Weights of a small image classifier: 22800 steps, held-out accuracy 23%.
Rows from block 4, named by matrix and row number. Rows with one number belong to one channel. Each number is 500 + 40 x the weight over its row's rms, rounded and kept within 0 to 999. All counts start at 0. Numbers have three digits each. After the name is the row's rms in percent of the matrix's.
# convs0: first 3x3 conv (model.blocks.4.convs.0.weight, 80x80x3x3), inputs 0-26, a 3x3 kernel for each
# convs1: second 3x3 conv (model.blocks.4.convs.1.weight, 80x80x3x3, transposed), outputs 0-26, a 3x3 kernel for each
convs0.38 101:568570446483506525536502522507505477526533555465509461476549469461503477463472542527512505591530489560522483475520506483463510491523509490466498476475500583441546471444471636488495525489468435513497504487519467505520484577498436513531453479543472568498498556481488499505525475498437509507507488521535445465443566495503548478499488563460535445564462480482476526515455471451480553462512522467445529538501464528544504477535493481499549498485434469480508478519548511545486465522531547464518499547485509445501476554537493553511497502420544478469497528479458443555419447509510515417606518497572468493507586571442534491451548494540557508523540475505554516504468462615499537459489552535458522464455472572485416611453441543453508491502467
convs1.38 106:544521489481509519568472473522525501492496448566468468422446420430449449474432458569524410502558459535523485477474456478480477472513554504506468474439449471489439478565547458505401483522526534481465496489465496534501541584548489544566553543541510481431564547476529492526467467445464449474495509488534529472583519514546508483540531425501462501464501456510496534493566515478480497489464496447588553566489493402490488476473462503468469572497443503510504459540542503515414502529468437477516504488491590598465494499472453472477502447492519430495497513517449434449553452475551501510508513405537485466472471559494501517444505453533486523532501499458469440458535543485536515511562522499507491504560505517589497555451494446548523476553468
convs0.39 101:459490512531491504594502470549461558496457485474486468489479426447475518594502548500575550594508512474461545518451518479484552424496543505509477509480544419500453528500461512523520510546497507600498602494504515500481480487520502498514420389580450491480479508541442518538528494536565484464437469473557511495492526508569512478470506513364534466518488462461469422443515459510499518432497551511512454603462491565547461568499456482462485498437473452523533502501491574453426408479515493468542488482457452471487511479540541507468449548525496560493527520556567458515455498516462492539492501577508458495475522455514459500488548472442492462642512564526551479382480526448435544553472498457551563464525492484538502513481576553498469547536461
convs1.39 097:548531510467537485444493537557495500527513431481551499482508480444488516465473509468509464497499472473479568503476591463500506452563535492468475458450481430438504530450442464453495521478470434509527433619539529436594471593544494528461456513513487489489577524549568495533501493477549441415496512519517528474507522527518490475412439526526515528419465512472483495483442544504456480524581427546550410442471509475547530485518524546524580500452467484448536494480470475541506482457577487498425526555520444476469439469523526460478535517511464482432456471481514579480499562495490554515512518509561510536509489521537507519522512510493543507529550508450488667550531454467546465561486540449449492471455511429458501428511491533586462452491494
convs0.40 112:419530481482446449522442491472496495489500552512489472497454537528495468472515527489448509580423469454532474469457435460518483499486462528486494518463446506491552486542430423469596495436475531509547487496480553499531439551511470498511466451498456523441480463497555499573526480452534500479492498496518467555544536443484475462497488485520529538494516472473501484533514505476489489472515489529479472471508489544414517511499463528485516490603517489442516537474471481520482519543553487507505524524435431485562491525491553450514490510503524541496510441522526472551561516426416523519490507499522493491484496406464525481503475496506469516530438462495556493517523489514514513490457525463465484486519504458512533486424517536526429474565538
convs1.40 098:522548480509544524505479515495509520512462469548563485531474531493464475464478448461438528477526454461456505436456489481449490493501491480499507518456419491493479498555481471612558536561569521512510522482469439463423499512594492563553537519508467526515522562506522501549462438470488494491434485463446455547455407480558515449546522497456497511510474499516494450504481460482511547498504516462509421540508486491535511547518529492543547468417488463526468517482541539539491395486480526463508510590548511657581515483495481515478530504474504505475528528454438448495462508480528449520502519503490536527475504464488479485539442568510509529485531521514492514502549487542521495454474464525483483483502516455516489453466554457463448461535451
convs0.41 093:474467493500556603501535551480548517529478519471477492533463492478485514525473510463391486460481454544532484486492473436494440480532531521487470459476433505423559488508515533536541478540456499523495506463462491531372536522457524538537529585526504459495474581486558561607453478506484528549527535548471445408503500423571546476504572534497475464471556510544466498521552505491511477514445507555539532468546439444524484495454465523497489492530456503541457499396507520499502494508512497480508486544495593557535510487507450602491449507540541535518562538553442471458492546541463469533545528537504520479502451498516521550478517439523563531501543408438512486524508471535496501522492473524482517464490507499483473528500473465517528506461436
convs1.41 099:466467458472597491540593528491442480515546479551549506464471444483458434521572548511475462470496491448518483514556562481434511433445397439462475509452504470480413496412476472463421499510422564533532552562501463505525554514508514431535449544482492504511578476487487595533456485484509522507529538485497454466521488461512532510469455480542537537517451532536480531536460487474520438571561513467524451388464458458434496534460441525454502539591463522485503558476471479593478490518531430518562459475528517535506526508566457482468449531552511445563483468482498479502516530540509501496476511537528572651501474525502514479499481470483501525478462494530483528528539532497520474493477526493498544546458463464494439525432518434423511514489472
convs0.42 097:574655560456490416429510454486453501483503503523482544486518536481404496530547532539520574522484491552533491478439470506541480473490494485548552454526490503532515535532495451412447461478498537561551486532528481466455452496471504431480515537511500561483500468528529515518486421418521508587539515521515520482558494493501534490471429493519532517531474608489497472548589537483564506595446531482483485441524466557544546426479490445444481461548488547480527494568496501540482479499492511450468524530547515629540520503455476517515457508431442526510456451541475507429480444432546527500508566542438440477512470479525443449457524518480470488559606543483557530545492468483479512518489499537467582485508472512540474452432484496505532508517484
convs1.42 099:503439518530540542473497461441445493526492551503566501512478479497517506522472451504511500571515495531477514520479548514427508464517482489449520484490488500486497428459427478537468515487456496540468544510563540458468505478497572547549494507534414430484509504425566559503485449518473512473502542507548502512489549534440454514465522524467450494495452448502490493506529467536532486486476532520477456463551466466513507524461536493517503534492487432504444519477548515487489514504540449438469545554526550482570508536492460470454523493527488550489516531482511471528495530514548564534509498540521407483551466488537502476443491514445509546553488518540573513537473506483522491463484434514543518549539547503475488498521514504481515496482480
convs0.43 099:558455531480532515519514567488539539491528598469501458567515512494497490492487528461508476519512504559533477507520541503475569494499504474534509507469528641456366531480455418551576481485544521505507479502487547485515516466495501481484503433509508454461523489521509501534432446509529498496462472517525500476500454504439524541554518545470541455546478479543495513496519487472537491482499509427530521458470479463521497534473554516466466505546523567535559489492489568541551466447486456559517551522494420439516427541535493546466461511544472501556457519545486534493511546512507504537461482501499532424500559471490598608470493619467490523550463434508446458531475464484536517434508479479467473473498531490430458536500460515440460498470529
convs1.43 105:402508491467464547534458438524490507433448475541523424542482514500495461406471490496509436521455522529473473473512519443442455402470478494484462456468525450460546457550510411492487514502493449506432435537464438450503524575456532511479532548462492566482428502561498500515435444481471409457563500548454544470449532495418437471499427478558498569471556539482430456560491494520471441570528533484542472524477500505523487442503496499549500533499481436470526506469518507453481589604597526528526464541542485563521481487473470493573525498519492507498517435452538518463524474440442484534388512513496498400432592514556591551583564501562557501570539450530536523552528515456501517501520482480519475455498478472541557477559519517506483561503493
convs0.44 089:540572518562577529530532551493441516486491513515545476439462403444443423496483501510460506494392453525440485547445478511546505493537538493505455440481396567521438492511551505525509526437470476522492426527484558572574481520529421479473526466479517542488475499516452494485518514536505529538539553472546493582506578531479532517526488506504535431552460484468505506537571536446573466559460484485514496469493512433472484457503458580529561474506466500500505475494434482563464602529499434461500520456513488494490473495455490472499538495506452452501441555495526528548455545519510551527437503490458532457392576444447541463532490491452545448497508466500534554436517479538503532492521454547531557524545570525474480519586495491499566501594537
convs1.44 092:481513463526514527499406540517496478466584537470530468486516520492527527482534548538595536464489485431468495496499504550463490506538417503513523581496512481483468507516523488449479453530532458435452505468534472465514513515495484514503466458498543542485529540511519469499504469538430547483483428470477540471542553561380508501505481540560478550538537481544486595512524531513591567513542428462451467432490510517544462529469553454465509508524512508491464502483531464500543517515472584534596530486453502487460470537505539449502468436479528523489473414490441489449520431504452480488543512505474549494503454491478397543530380563472427481492425454466422500536475528521515529516524549476420493502440492540491511568431543512495551515466517
convs0.45 104:484502440519442506507617538514509534526438462485450527494486498555505519516520501555494541504542460468482471521516564433467468446503460458435537533428497491508460463500493457444408475535532451545466507576581502479511470526483461587576547551524428463403414457471531531466401464461491538495526514507497554512506527486471475467496613534506483485550475486533466502483481479512431500468468452521488499461576506466552525475582471496521459499479530519541524508488512580532532508493509518430536428527542491609536460474543489532508491505499493582572435549464459536508454530521500494531507402468548539488503490491556553534493452530508507450465586459511576564514433519527477462425457447463518502480479426487399490459502436472507495532512513
convs1.45 093:449417450495511466567505532503533504458566441568513449552455511452463445436499405476532486456484494473483464435443387484538572557516532564515520488539491522477485455439448468449463456491476580570544451471449494443473565450506505492559573530567600609523531560586495515458533499495499561552483439460493510492488591458502464541396434388491493495542465598510509518555544505469553509534416489475502506453421448510505471510478508495473525544503560496475478507482543518518469528460441447483485580518503575511474578538505489527511498579526525502493535529551576583557602549577499501445469512484474509507486512427418503474524468514520500537499538497523476503544526540559515569475523501525516499485476450474452471522533467534426560572465556
convs0.46 088:485557426553515411458547542517538594470430470476453545507585464534535525482489455556478532572569474489529529470528423495552532555485488410498449510511448462537524465476439520494502448455489531600552464500499437455404414540502464534538537507499489491446448489444466501477499512467493501522546547493524550513483548460494448488427460425533451494478408440549491498521453482433485473483440532476521483481482507488617457521491563454534454492471555547508555596509538589514569570523578470503479463529448556554582526520479415490469496499502507521478439563454441478468533549546504515542485466510563518483470509462424563466432466424519498518529527491519500514508492556491539579478493513565545454512508443487461532540499470471470540448447515
convs1.46 096:475449492512454511521420583415563484507576504406571540471457385485457460477450490470462498530425538530591493547548571511508520509461521542461466584497499546472517500489492453426459493492454580514587473532507533439520493467389512520502530484573494420399516500465470504547526511489535482487478423445509475509511503573497430519505502472434479488498471479469498558501566478459463494479527473512505466494539548531485616427549549554483616521509380468396427466510544528502521477514499463506486548513477478522456505535485499462510470501463480494526432493467458482476558454579481530485552521563501472617477460536462438487501464522463521437502482437490480478461466476524448482487547495475568489504559584535539477482495485473564585566566485
convs0.47 097:476553481479542535631587472550514582494457565466482554479478432588515513504538453581515486473546528519528595489521560531486468501538481498477504454510512420525472534542595558484441494438486515484509527458500462448496528426514465503473459503479503544448478552504483560553492447518580513461558440483520517511535491472456519461489444520526458495561403464468493465446469490490441470515502505546510509414491508525442508473486535495458524477586528586527553454398499498522424477538538539486518469450534501515529556557619596516524539496518471514498468447475466465497482497500488442492492542483505625487521510474649539490476539496536472480450490534503526566513529459442533492460574465508461497524500496578529558554510535512466529454456426
convs1.47 104:541525501534492509592483501490457518511521557536494461524509536514500522565499516466545480514506497517522497534519563572548532564548581521508507484442512486477505564528442582543486468472481515479476487477404480505461497514542489482491538498433557516516469500463515476493501561447533519505461518515562482547544444475508476546533540449510475386525407380458458439471503476484505457457501471443491485583573485534535450473520509482539497494505454515523448588515517478554466525470584541469504508441487561454395548533470527497465531491369495502417555505458479516429466484439509437491511565489569560504486536601509527420532564560548520480473444525520550472503530515459485503500506464456496544522494507513462437535496499473543527476517487
convs0.48 100:504471519502571520473559479487441503476504486495449505470411524483493533554529528497497458440467496486520490506487489477522506474413460601440513541550539491566526522434479533549519485422481428459489512494475473554540466495535452480487487554586467462411433467488480510561456580477521527522487460539510481506536551518533503489552536549553519487521486461453500424438488498493514546474562593551517495504445478541517528463437487473546513533444535420467473410465464522508541502539514508458465571551545388514454435433487465436468508537555442522447503564550525557512494485475535473519477470459519568512477538495496495506547495539559444586449416479483536458485509463447469432523547578471432408502524517495505516457480535520473598514551511
convs1.48 097:543545516568515544525523520508553467512458478451520466488443528547566538443547500517496530563583521419551466537606505533442489496531500482530514496515515478508486479583461534584481477593481535491581571492446482489493567553522548552582510498516476472414506496476482461501529546485577518520555487573527563441465517467466520472566521463453470427531495497516505428458492501495481510488536495557526494499497663548529533529552584521563551535433501488451515456520547524547441468435499494512469507474467498491457537531516514493489437520435497493432559558512551503510530523513551517528536516557502537493481449520505496488490440482496465483501530454467463453493471574546509622496544514463438504463466508447464439621568552444591517490526542
convs0.49 101:540553481543532469498499476498511536510556510496480524463478554552493501576549454586589430499511459456472534458521469488480588396435439431545554473472555498463453442475501413514468553467551483535518508553489477508407487549506530454497512518503466485464527471457530502432504489493547545479497505485552509524516506443466452453461535407476521508463564537499444408520515500515506502441519463460541495529509527435463547521547533553479444517480516505476462542527575443507500480446566517461468473481501457451432505477535472508491419512527516438522452452531469503433497514448437486465483474490490554463550511513395565482550427519470472551446566513574573545493455573481460487533538470495523477523485477561491499503584468509506494507510540
convs1.49 101:522468557492548530515516503472562479565443489477476477483516458555515465487488480439447459552481506644547488545538496479537529483513584522529509511504517554539570454483442495493543523564576529501479536501527559514569481482499526525503478505536460535602526558562485534498504529532538507539477476590521526468459473562478489426514464494492489504518472523548541485466486428550442501548507503482475582576452529520570525500494516456551526477480515494492517443465448561512490541526506546566549535582532568538507492474545444510492545487531487472504521480530524537569391524506564458486466462470503494518521523491538452591526488468471470502507457571512534543533446503452534535425484509480451470474460522493517482456498509517550505555510514
convs0.50 102:455555484586533451543612499558470499441428480449469575553491513476577505502516512485473485520564506475569452487554490490568528482495481510555482534540438533515504563477454542524447459523524536539459573448373563548454474438560409498501445542462552467435538511500494514430448494504466465476532485476499521508478527514471499562470497469437491544546501528488514543490478471519484502563474465514527485471542467503438462572504428522501504498478490519525513525482502517519419572552465431519509498506516492553517528561436437481487472553480506538439525561480552516511491467527551431483518495551536497535527563470406441512535562497505493541557499512466509449492481460505533515531494505542555538448475520446494582518461490485506512531487522
convs1.50 104:492463531502541506475440559467477580507442486540499400423490550476513502449466488540461506581502529525538515479494497520477500535531487432518523521557539446486520447463499512564579460586531488513529460588479469436429466473513523412497463491463461486460422489532527532490496491520506494529490490511435517574518536490473517452537546433429577530446469496479523484534483499462445467474492560460444524534500516513550491515511402524515491527531463514539486497559566456490566535488466585591491552463498474489471502507406497580611482543595419549585484463530524524486505465513487550479474426497551510448521441512468554569509490493464508498508526517530522453506477455528503482469473435535538445510557495488448476524526511502466486558588452
convs0.51 108:506498481509536508539469467520482491528506487440570537469503492487482470538457515547492475467489402540559526509493531428509452491490472512460537517492480528488532446503519471526545518497481475513494456453437542491538492502499485526564491482473447452523451461514588502470552464460472508613506463482431577594548508558538496504545475457527412433524546502512502541555453446520505589481518501502519454459567437483506503476485540505469522504527514472486477563519549485504561479535455484461444517525507538421433507553515499485490572476463488558534533503498521533500541504511445463481514528482498458479535510453476511431452593488468460539463495527492492476506524488533501426523552556449512549526502444509481564436558510515516408529494459
convs1.51 103:488493453488435445460447474418469577515521498542511481499521475519525508468516526494433420485426561474471532478457482492507467450492511561510474469513428507572521522557496525561543454508573515491425542478502530453429476520517472485522487489517472458477515482517485502519553590519440552502479491456473458436429497437421503468532458498485476497527491415463466442541456416448453452508465526490475546547548493479503497521541435532478483457502475488469485472487513574574546533547583548608512525515483530484451520448480469478520577577477556597474506539477553497499499496481456470453500506407507511531509432480498463549546475432510491587613554488499539496456433527516467444467454466502543482521508517501530518463477456596508478575559484
convs0.52 095:553569421529506585486537408506517466508469547468461462508490487496523529502515507583513647581503564483502469558557456519541551441550476578445485502509479477546485547530504472454435505539501484560497514471500461519470457530460488534481506513466485554503484491540482477560552492480526509513507539443468555517535571461512504483544522519551449557480456486463532443526562571531511482448506548498527549526443572521480434472483485504541627451437520492530519452443470479567499483487476463457426547495571465433521430510492468521531514529490465518515479498483556531515489388562501475497477514511469464542473504493495515506493502479473490529479543634511466541413493454500486459531519509469460425501500476502476503533466566496445460495486490
convs1.52 098:591486493426604484523466471484514425491509488500456480522458530553469483503491507557532528500498495392554522509509549484498467511498491506477460498447476487481479485445453532446499466445434547500459484546463518439480555578499514458513589472503522503545558524530519497492555463490493542467551527482528497505465493508528478579548473535538553512492550496531508485522539566553482522520504460515453460475410478496527493504495511503498462531521476565486505461492468469554531449515459439464540537501533550519480532511549533519532515494555464509515485506462451450458494504474471521502448459477459448446474483510524534447474415553581516540494529527544572440497464461542487479480478583540468561564525474477515525504515500515529462485522440
convs0.53 096:492523500453541445506492452523526540545485510473499461556515527483478509431494512532575442548534496492409538561487564513538505522482422454531468482544539508513475535440537556532547507519466524527415511474523524466438522531546426507493512560407523537573419520514498494522505490451482496509500509469446517416493480513570590509452554505509458474438447502455476434436473464485500603498517525608588632484494498501405493536549547530512451426456526497529495481517515453456416532598561500567512552437508532525582525507537462528543496518579538508475486451463478456460478487459470477510501481455516564541550470522556470508459498501491522521568566494413443525544484490536476471526516531470491481547518497439471410526539509532498505482433534
convs1.53 099:538459477490452531460499438470470518463583433568569473490464451468521465515503501460544452468482403535484472499465491500453482447535456518514466422523478565451604573519551516427496462500451552493453466492475579514551504453508519481539509477561476491487567500539530525495494505490437526442506496470486548467511522469564441528480516538542537528562508554481534497584553587538563510604653552545525525473600564538528548454494475478503429521483535509493496546566528575517521466440515504530545468489489459547428436589439453478504508527584478531538465441480507508516408534489437420428508542513495497540529538485490467445473499483500554536523503477473452546507527492487543491492506490502509547464454520489539483470551546464455455482453507
convs0.54 101:527472483489535526523510534516517471503507517445496456485506602458552593484465534504467555491570474447561496428435393502432506506511466447477468506528422499475480471567454460486481459475504466502483532482511524562500539473521497507524523537471497582446514559492508490493598498473509529534480478455415504531517444533472526536457499468552521551555628414455560479506522566547511509438480528564460516532503475511460543518464560535480512461450483510378556532464601513476533420412467456524484471473445570481494551490433542541487500535498420484399540447503454518488573493509474521582503538469457519462485527449502586497503430483473473557451505511534493536453472509506432515469473439535492518503435513493501572443501459512553507480492513
convs1.54 102:514501534483454528446568528479535508478449421511441507494540519484467533485471454504419491543427442453480379459462557527523486503486507457498528518493502517527537546585525454479502488467527493529470501599566502505550494459464505492442508461443484490523482540495549442485509496453498499439522477517535477462429564498474479464588549536571545551525499514544540446485544544539524568499565524525492473499459490541466477507513502417484446406499477486544486494568538486486511520516529476484529520493511511470452518488439526495528579529507510498491479535391448497494451501456500509533534443475446502448528533470506507530523523465471507458482511455432528546526537495522527519468539464427520489497518505526491529514529530459502435516466474
convs0.55 089:432446495463506498487522431470464421453515494485544506514475457540492539514559527533591521473514457456455535494520551522502485503453474498455479532474503499478477517515516465579469419565510484545474490449439461534451485488482470571477466547550458459442492493489525537535459461498441551535504472500551496547423509424465491492462504475476440474524492515505497494515487537474453478537510509437534454511472528542469490497496513478474458420503466477523522475519378473497473554544574446509516529498420519534517458545531510441490412560457479573537495460471563501573496498469475522461533497488552474544467482510511534468556591526520553497502497469546562515487487526505512524475509475462467509487426483529447482423553450487466485506553520
convs1.55 088:457430563439465494454513470559521531556485565479479517586550559484556488554509493494487426536534510476407529523569613520547541489509495509494525460495418463531316541538533548454491533496542434430452533506512479434499512524478523506457464504514527460491429470550481477540425487477500441462478515474498482537524509570496479470512516477485474514502462497486551507485479525544526528495520486535461486451508477531524523493483517484497484567517509444528518479511503431503506470535518526527562493417584467473460513543508488470510492514487503561410505521520524491485537545499490598477468462445453466451538535477556574591477545578486484543516577478493498480548459553448435475507544569465462525496527535553534483452497430503505485492450545
convs0.56 095:493447539511535524505448526479472551474548506566521460533523484451501430420470458451479467421518513559522528504546476488531483476535528478555485490534525523483471460453523567464568503408439508473492492482498496521505539537509497488516489474456538500563477520537461434422574540561487417492422490432527564481540543436618425569482533482576500558508410553507510530524506466517439485479499526515519497543495488523520553504494472464447427552480518477469433461424455491523514421502457499449490481553539571523516507453505442494547502509506565564619482536512550554501550505517490501462520538501526534530505589474430536441519589519466480450535481493549486579571541543468522519497468431517501562434430489523505429569492462528478504529527500
convs1.56 098:442491505439480458509530532512528447452488485529548534474433455538471527485472464514483494496491581484474494523553531471437447484441483500481417496484508554485551499502435450529518513554563447448423452484525478499551511502481483462461483491469462505434457491500487445412501493473405511471484494443380560468528550539541540573430595472475554485556497529539540511522484495514488540466520489507577516483534537549516469506448509499442459497504479493539434509524462535529507548442530460515488446588515420496446510421555444526465490475498505503542492548436517500495470472502531532488553489507513511523478456519574464609522521526474559465433457474500477537496548444473487497500467443502474475457528459503461410471552527511577498482512478
convs0.57 087:501477574484450424484456549482481404492485486532507541521458498512520524480485526477502491535543493453484489439487494486425550442507504527521573518396501529488545484501489599424578496495458536496445499476450469450509485468513481469448498527504481488555443416455468484509486521514506578467500462506503437567500517470468440470473485483435448560529467501502423528507472521470487482429531500471424513478446430482498504535568489483467517480491473473447483505514474447545503560476515479546441527508524522445458474518555515547452512501430499521536537423476479584539450528521459418485513465496427467508471555438450445433486478452457491505517501522448542426527391423509440469452502477562439491503552445563534466400533515436438466518418449
convs1.57 095:464478480536514488518537486414483527452474462518484467511505469543449500495548478522488489468452479506489528501490530454504472511481482515480487451493469450461499518484477469539450501447514494515511488464479493500462432497473489431463522502516454473534482478413551526533475452473447456407496504536475543596488469556504551456518507483514528497582552594502525515480530491519575537492477425548549451472450562524599496441454451480475465489439534474478471450462442534503525526569544477470552511514561510489466562505458448469462516522488491469454535448508474482506555482476476513527518532551556624471533529522570536480504416497474468501535499470565524524498457512484510510445524512533546486492511516500557485549491484502394450496430516
convs0.58 116:518511485466488538479480542523504532483452493451559484507534451556431480463520493492466446439512569496456484499449495475490434505517513460537378458509535531507577466473534529467530511487447561485513474536537522505478550505384498435521450461559527487486574502457458456500544471470514453522497488518420446502498489482490532436497475481531481545527505488524565432488502469526509511518534545512487499456505460485468520518491471479500545519479457491527546532442448519470464550500444518456522470519494489451546528473511458552404476503539476481466484597466447527425500462459483470492441489465473524461498481475508552465471540518539492453502551453441524552505474500458551496489477486505459448573503510503521495494461463414549684484486425
convs1.58 108:537475486509527474571499435554418479515548462518488412518494467518507453550488480454491458485455540529496452426447491493545506568539532500551533521543540548474510562522478462488556502484474558554432486485491506549480460462477441498502513468443531510514518494462445452501533498412526512419473485482507439563469421539538464570507455472512586532552493454539482503456440507500463481523462479526525468529495461495485494407511498517556520457508509495483558522530468448519558447480497529518535459494442544536439532477500558525446536575494542509501520473458541489432497468475526486520562472465467456463515562571547464544497522464535494454547499479493422503446547514556537525590553519448461472511473432540495488568544423488604501597559330
convs0.59 100:465522511541421480425519477513449498517491415524453551525500511488484462456440459450546480513506512488550436500463558518512519467501518517495449431483471462545482483469538553524482469534518500503429485526519515538499507498521428498572494510477482549462489506522508509508523493449507501428500519539536509446540503492514499569494480572506439428495517467536493449510469472504527483503564544483476415495485449468431504424511586432490460476487436447516496440597505441512549530527590557512478573481514467514476558423504454503470510475509485465541425467521560500522492501503466483518495487446496468464544481438519472475455505509463511550576511478477496435524490472543512449491496486555518560546467432550415457524488477507529476565490533
convs1.59 099:532467527463539447514454445477539411536464437420477497472497451519458445517503463539508491500565556474522565465559511548505503512491559531434494507506519526475429474494469543514480569546542441491503471516489559551535554558397459518484489480440471472493509498442528467527469506438528495492506496544461508503476504428477467397458492446483515454423515493456490528419488430540485466503489521503434490478489531586583524415519586504578596484523569509592493544524505523527469458503495468509578463537444517517565502521489524531494535570520584500488505552537498505536540550544477508398485453374422427491486468555519497459556509491463502451505506500487484513474453479516509475465487524475508459534524533499515504515480441500547556576546486
convs0.60 098:463360496485464582461522513545554568569495514492540569493537528537501553494491450585511467487509533436443489430445570484532536527490533505567529488449466475494477585509390518511508560487510508495518515437526564495507463462536541520535531470514472500503485542461541532467448489437512524543483465537439489480499505534452528498470545487520567484577421485484576526479530448485470487431482460517533507573510493490457526504487548507494508500529455558573514496457455482446494515476512461505518452549503536513448535538511528544467523525485541555439510552490457551567498642494491514513466518506487488509509538514501473478449469463514535532537477515416506462445474541488581537462587505471458540557522488486397462544538547410457501505424533
convs1.60 100:486469496423503450473455430380549551506494456478524384512465501498543499549493518512533550474432473536476417545493424506464516511490555464464433486512437460426483509567504439471424485431356478547469449538478413567415518545495436484492448494437550524487512540500477514504567574580479506486514490466494515454469515479509511541459493401583479521551447538531562498480501597428491515520539416463551437500544549488502466508514530541459490523512536506452529482478504477467549449547489494523554537578485517506474498442519579525527595532553538488488497457447440487480539488554486543500428463463488444487494516461481451463490467514481500509492532412465434437484465480443444488443473519507523514500532512473579517434529466439489524535451435
convs0.61 104:476432506509559451548472459530508469498558447610515476485522525522540539563520500532512538501499494457471562488498462489474493439533541476540455475493486419471552587562432508458512533504438539462452494470509489532512489529506509530460438474450505449497511507536429468557398529475611434472532461448544485518474444506475478553494453492385464561447561580551485484435497512472472543542503501498547507518419525479471538433451533397454527452551502492479507528498548508474476532543550506556478524431544514522464503537466497481539542483435437553511508509468578597547516536485463491489472436534494509555467456533486453521546465515543489463522497541490496451461517483439498492472454518480516434517521496445495507513548451527455517446469537
convs1.61 103:521463413512410477461521535543464468498426633521516538495565530460552521563498500447491541526441451461543447466480463462513569589497585469506491522467506467443494450459546519650517483529498463545569506464535453565529430505529492496498532491496483521524474462503450445465507560495490660446507493541453439446497489470494461493498456553476558545503552521478479466519489537520513417425520526473556571461541464447446498496509493483500467530496501475489521504488486508491509524486486529617536503499496449464531407517455509441571531524499438523530500567488498477525468479499457449550491477473482454482461499461463528485444505459522507518495505475544496507502538455512445456510455474448457453461458471520518516522481504510517490493472554
convs0.62 103:487527476550604455544529518496417566386425470492513539488513546477520562548540496560574533521498477530573469575506468484529483496516475602502488500522501520453485564534493627530486477454461526427456534463515435513541454457476550451509451512473465486471525483486515508498422412502507495463510547518477498492584479517454524430519540507541548470484487534503457517544432493481455564426569405520580433541523462495508526502520485543523449425457484497469526506500522496500501452554522472480480529499451477458461442493542548538476550477526515525495518501512514417522468596496552508485446494494498531448535411522434480493512538461499466528517499511434516488455467517404490519461471501428512419570553571588561423462508492466476513503523462
convs1.62 105:494440467464501490471583565480486422441514523316601597529474568527497462449570458520495468534530504509482525530508533540514489530476427490523538496523490507553484575567563555498362539441401492512539472507496488545489519446482419480370469511511485554550486556489448515485504499531505482488493544458557529477551620376551534499467490524508491573442523480511499505507495488560536508467509491534521556513452518517467491553532523447541554480509557498596536542518508502538509564481507512487559486549540526502554494460517562518481528527486488438436561526547488486497442483450528459515504503504522484436482425455474445436499506474491504554495566561506507572515459490487543500565508539527533558482507546536514449493421457406500548478530549
convs0.63 101:515521469474539565453437476534443574481519515500460543487516528493467482513529479557461566511543465425450440483497473489481492524496468452516446457548513549541488510531502566519472471466495525499539453501473520431516435488547524552521533556491471468541418449471538526597532456569532521550541473442558532415534580488450519448447505476497394446541512538467455488459508446495534416471482498439485473527545545562503524537433478451499487528451523566510484482478465419465420556548445539529530480486497453553554512540489493496489515541549476545530502537562541447520505492420479507592466490475479417488479530485515515482513424495483452526548503486443460564468429462499509512518523481473496492491523523522536508411514507449525509456538539
convs1.63 098:490448511477503515555467481536585571472514545430495556493514525479470459501484452498514561521506527423528527502459518436525546488479487516465531460432523503475540444457480546457469550544583495520492487513548502489498558510502482482557465464550490493524519494466496504491573491422523525515509532504484413548435463536553438498440447427471472421499449439506472496500497511430508465557551549527530596487435501504509537506519476441479533525508477454437424489517461523493506570467478524508470493463484477523504472545525467505543413497492474562567496495510554552509484531538503536540506461553478551524462484492485468506572517575539513439570525493478550570504467472447487419380444436561464506520542566533494489507520564517544544491430566
convs0.64 099:495495494488532455467542478633453475488520564498488491481482537474532542503501484491457492509456528510508553524472494496539568559487592407498507486500446538484500511437512473465432454410483497453469488534432502525516540544491460591489471466481515515501479486514477483504466457496447446407488489470415527495476533509501462484445533423458472483554474510573483485482431454472470447526498498571585548518560480531483493445508499484538485485500533511479519473448533472519492472531539517611505505537499466510551490446394512594496530473503437541475498533437496557567450499430456515428469456493477524470527475504458562497472494492497552546459518454462565490477485544495464469536532478425447479525472454494466460559511567501531508472546502
convs1.64 099:489506596478473488504472460465456457483529541565619424493551543525532557507497485488485561521565518517600493442498453565495543554504474510469440505445452448462475431499507530494516485540468517455514531538541539538482481491485565511520494508542470478537431453433434486489475485511495445481456508468452453488538452471584409553418468444528546582525438612498487523568511495483498463478408489492475523571526537468514537475462495503447461523522481550568554549551541480462490443486504444471518568502532489540410494541480512429499449473458478462455562507570478535536509466488504523511503483502514451431571596585526482476467503423515424506532501548438401473505509528506544451443475427526537516508480422493468539451456554523411497478520487
convs0.65 092:536483499563518570556514547490585459500454503520528451561494421437466449509515499491458493507522531491400516532551509530538540475535469482507448489445538471475450508537550471515563624467562464544436502469487515550500531490497517500535508471507521550485500616491410530429432560466491559513539575507531505534500497481449450396490434526423496408478476506408621411461637489435612527548532524534509517480421519548502572456498477424472474495462501544519567454508494461470439529533477567511541510478456502537489526548524492544507453495471446478497490583597477477460438607481532474452541462492524535547502479446467537459457478464492472469525513443489499509497593551482495494503530529459455445472470460486494518460488444502464474497471507
convs1.65 096:472493460489500539549588528508485453458473440485416516502420469540527474497515467494549508469460515490501467554531547485456496433448431512478524468523447455499491487493431441490514500489484429476501453491481470417493489489449580588503572522517493441476472500550517516515471487520440500522539478531525558500468483490467439454497509438562453489477538523503491547640467572539507557406509457444456380510402412513467481502484562446526448507532537519567464526553504483499440506479492581514513463426463455421467557526409526475450464475461505436481536394505530517443473489486511469515485491482525544490518527526533429487472502479585436558498478448532519490462514456462466513522508544510468526489463544558535588507463505507503403534537511
convs0.66 108:430464514629550509489564523527499511483497477478493489442499534552446547558493532476515501496503490462456558536510503518500517474471559578527545458518532425490459489490479500557500451475539511470534481462505486514459541445464482566561530470498468470516531487496401512442520553507424491464565439515541468551495507445448519526478519507456474489480464483498516516462527484446450435429500497569533476513622526496507527515454516523553509501448489505498483565515488592555464469468445452446520454509526504448530636558427484540448572423592490454489470572458494475562535385523439473479534510481552500543517532545454457513532468526492493500450466456495477519486493533516456510514446484509455529483503534499497505495546487445403534474442488
convs1.66 102:510442540509509477488555533442575630490502516489446438473490480425481464516555508476481509575508513513490478498475525464519503469463513530486470441418442537508562475496544530438523487522531494453486481551454484516490503498466530539591576524551524499542503567542517580498525530520534528621545501537422482560519443556431515518503492487499512519483526494493480482449473470484455452493448520543525542523541552520478554501521507475548528528498474491476444494541499502508514512471450461407441507502528497555534538597496466531454404541539499494494518490416454579520547473521500458549574514499553479521486569426552534529468459481513509457431521464471452499484494426467461516485506482511473496457537469552462476455467431426516439544459470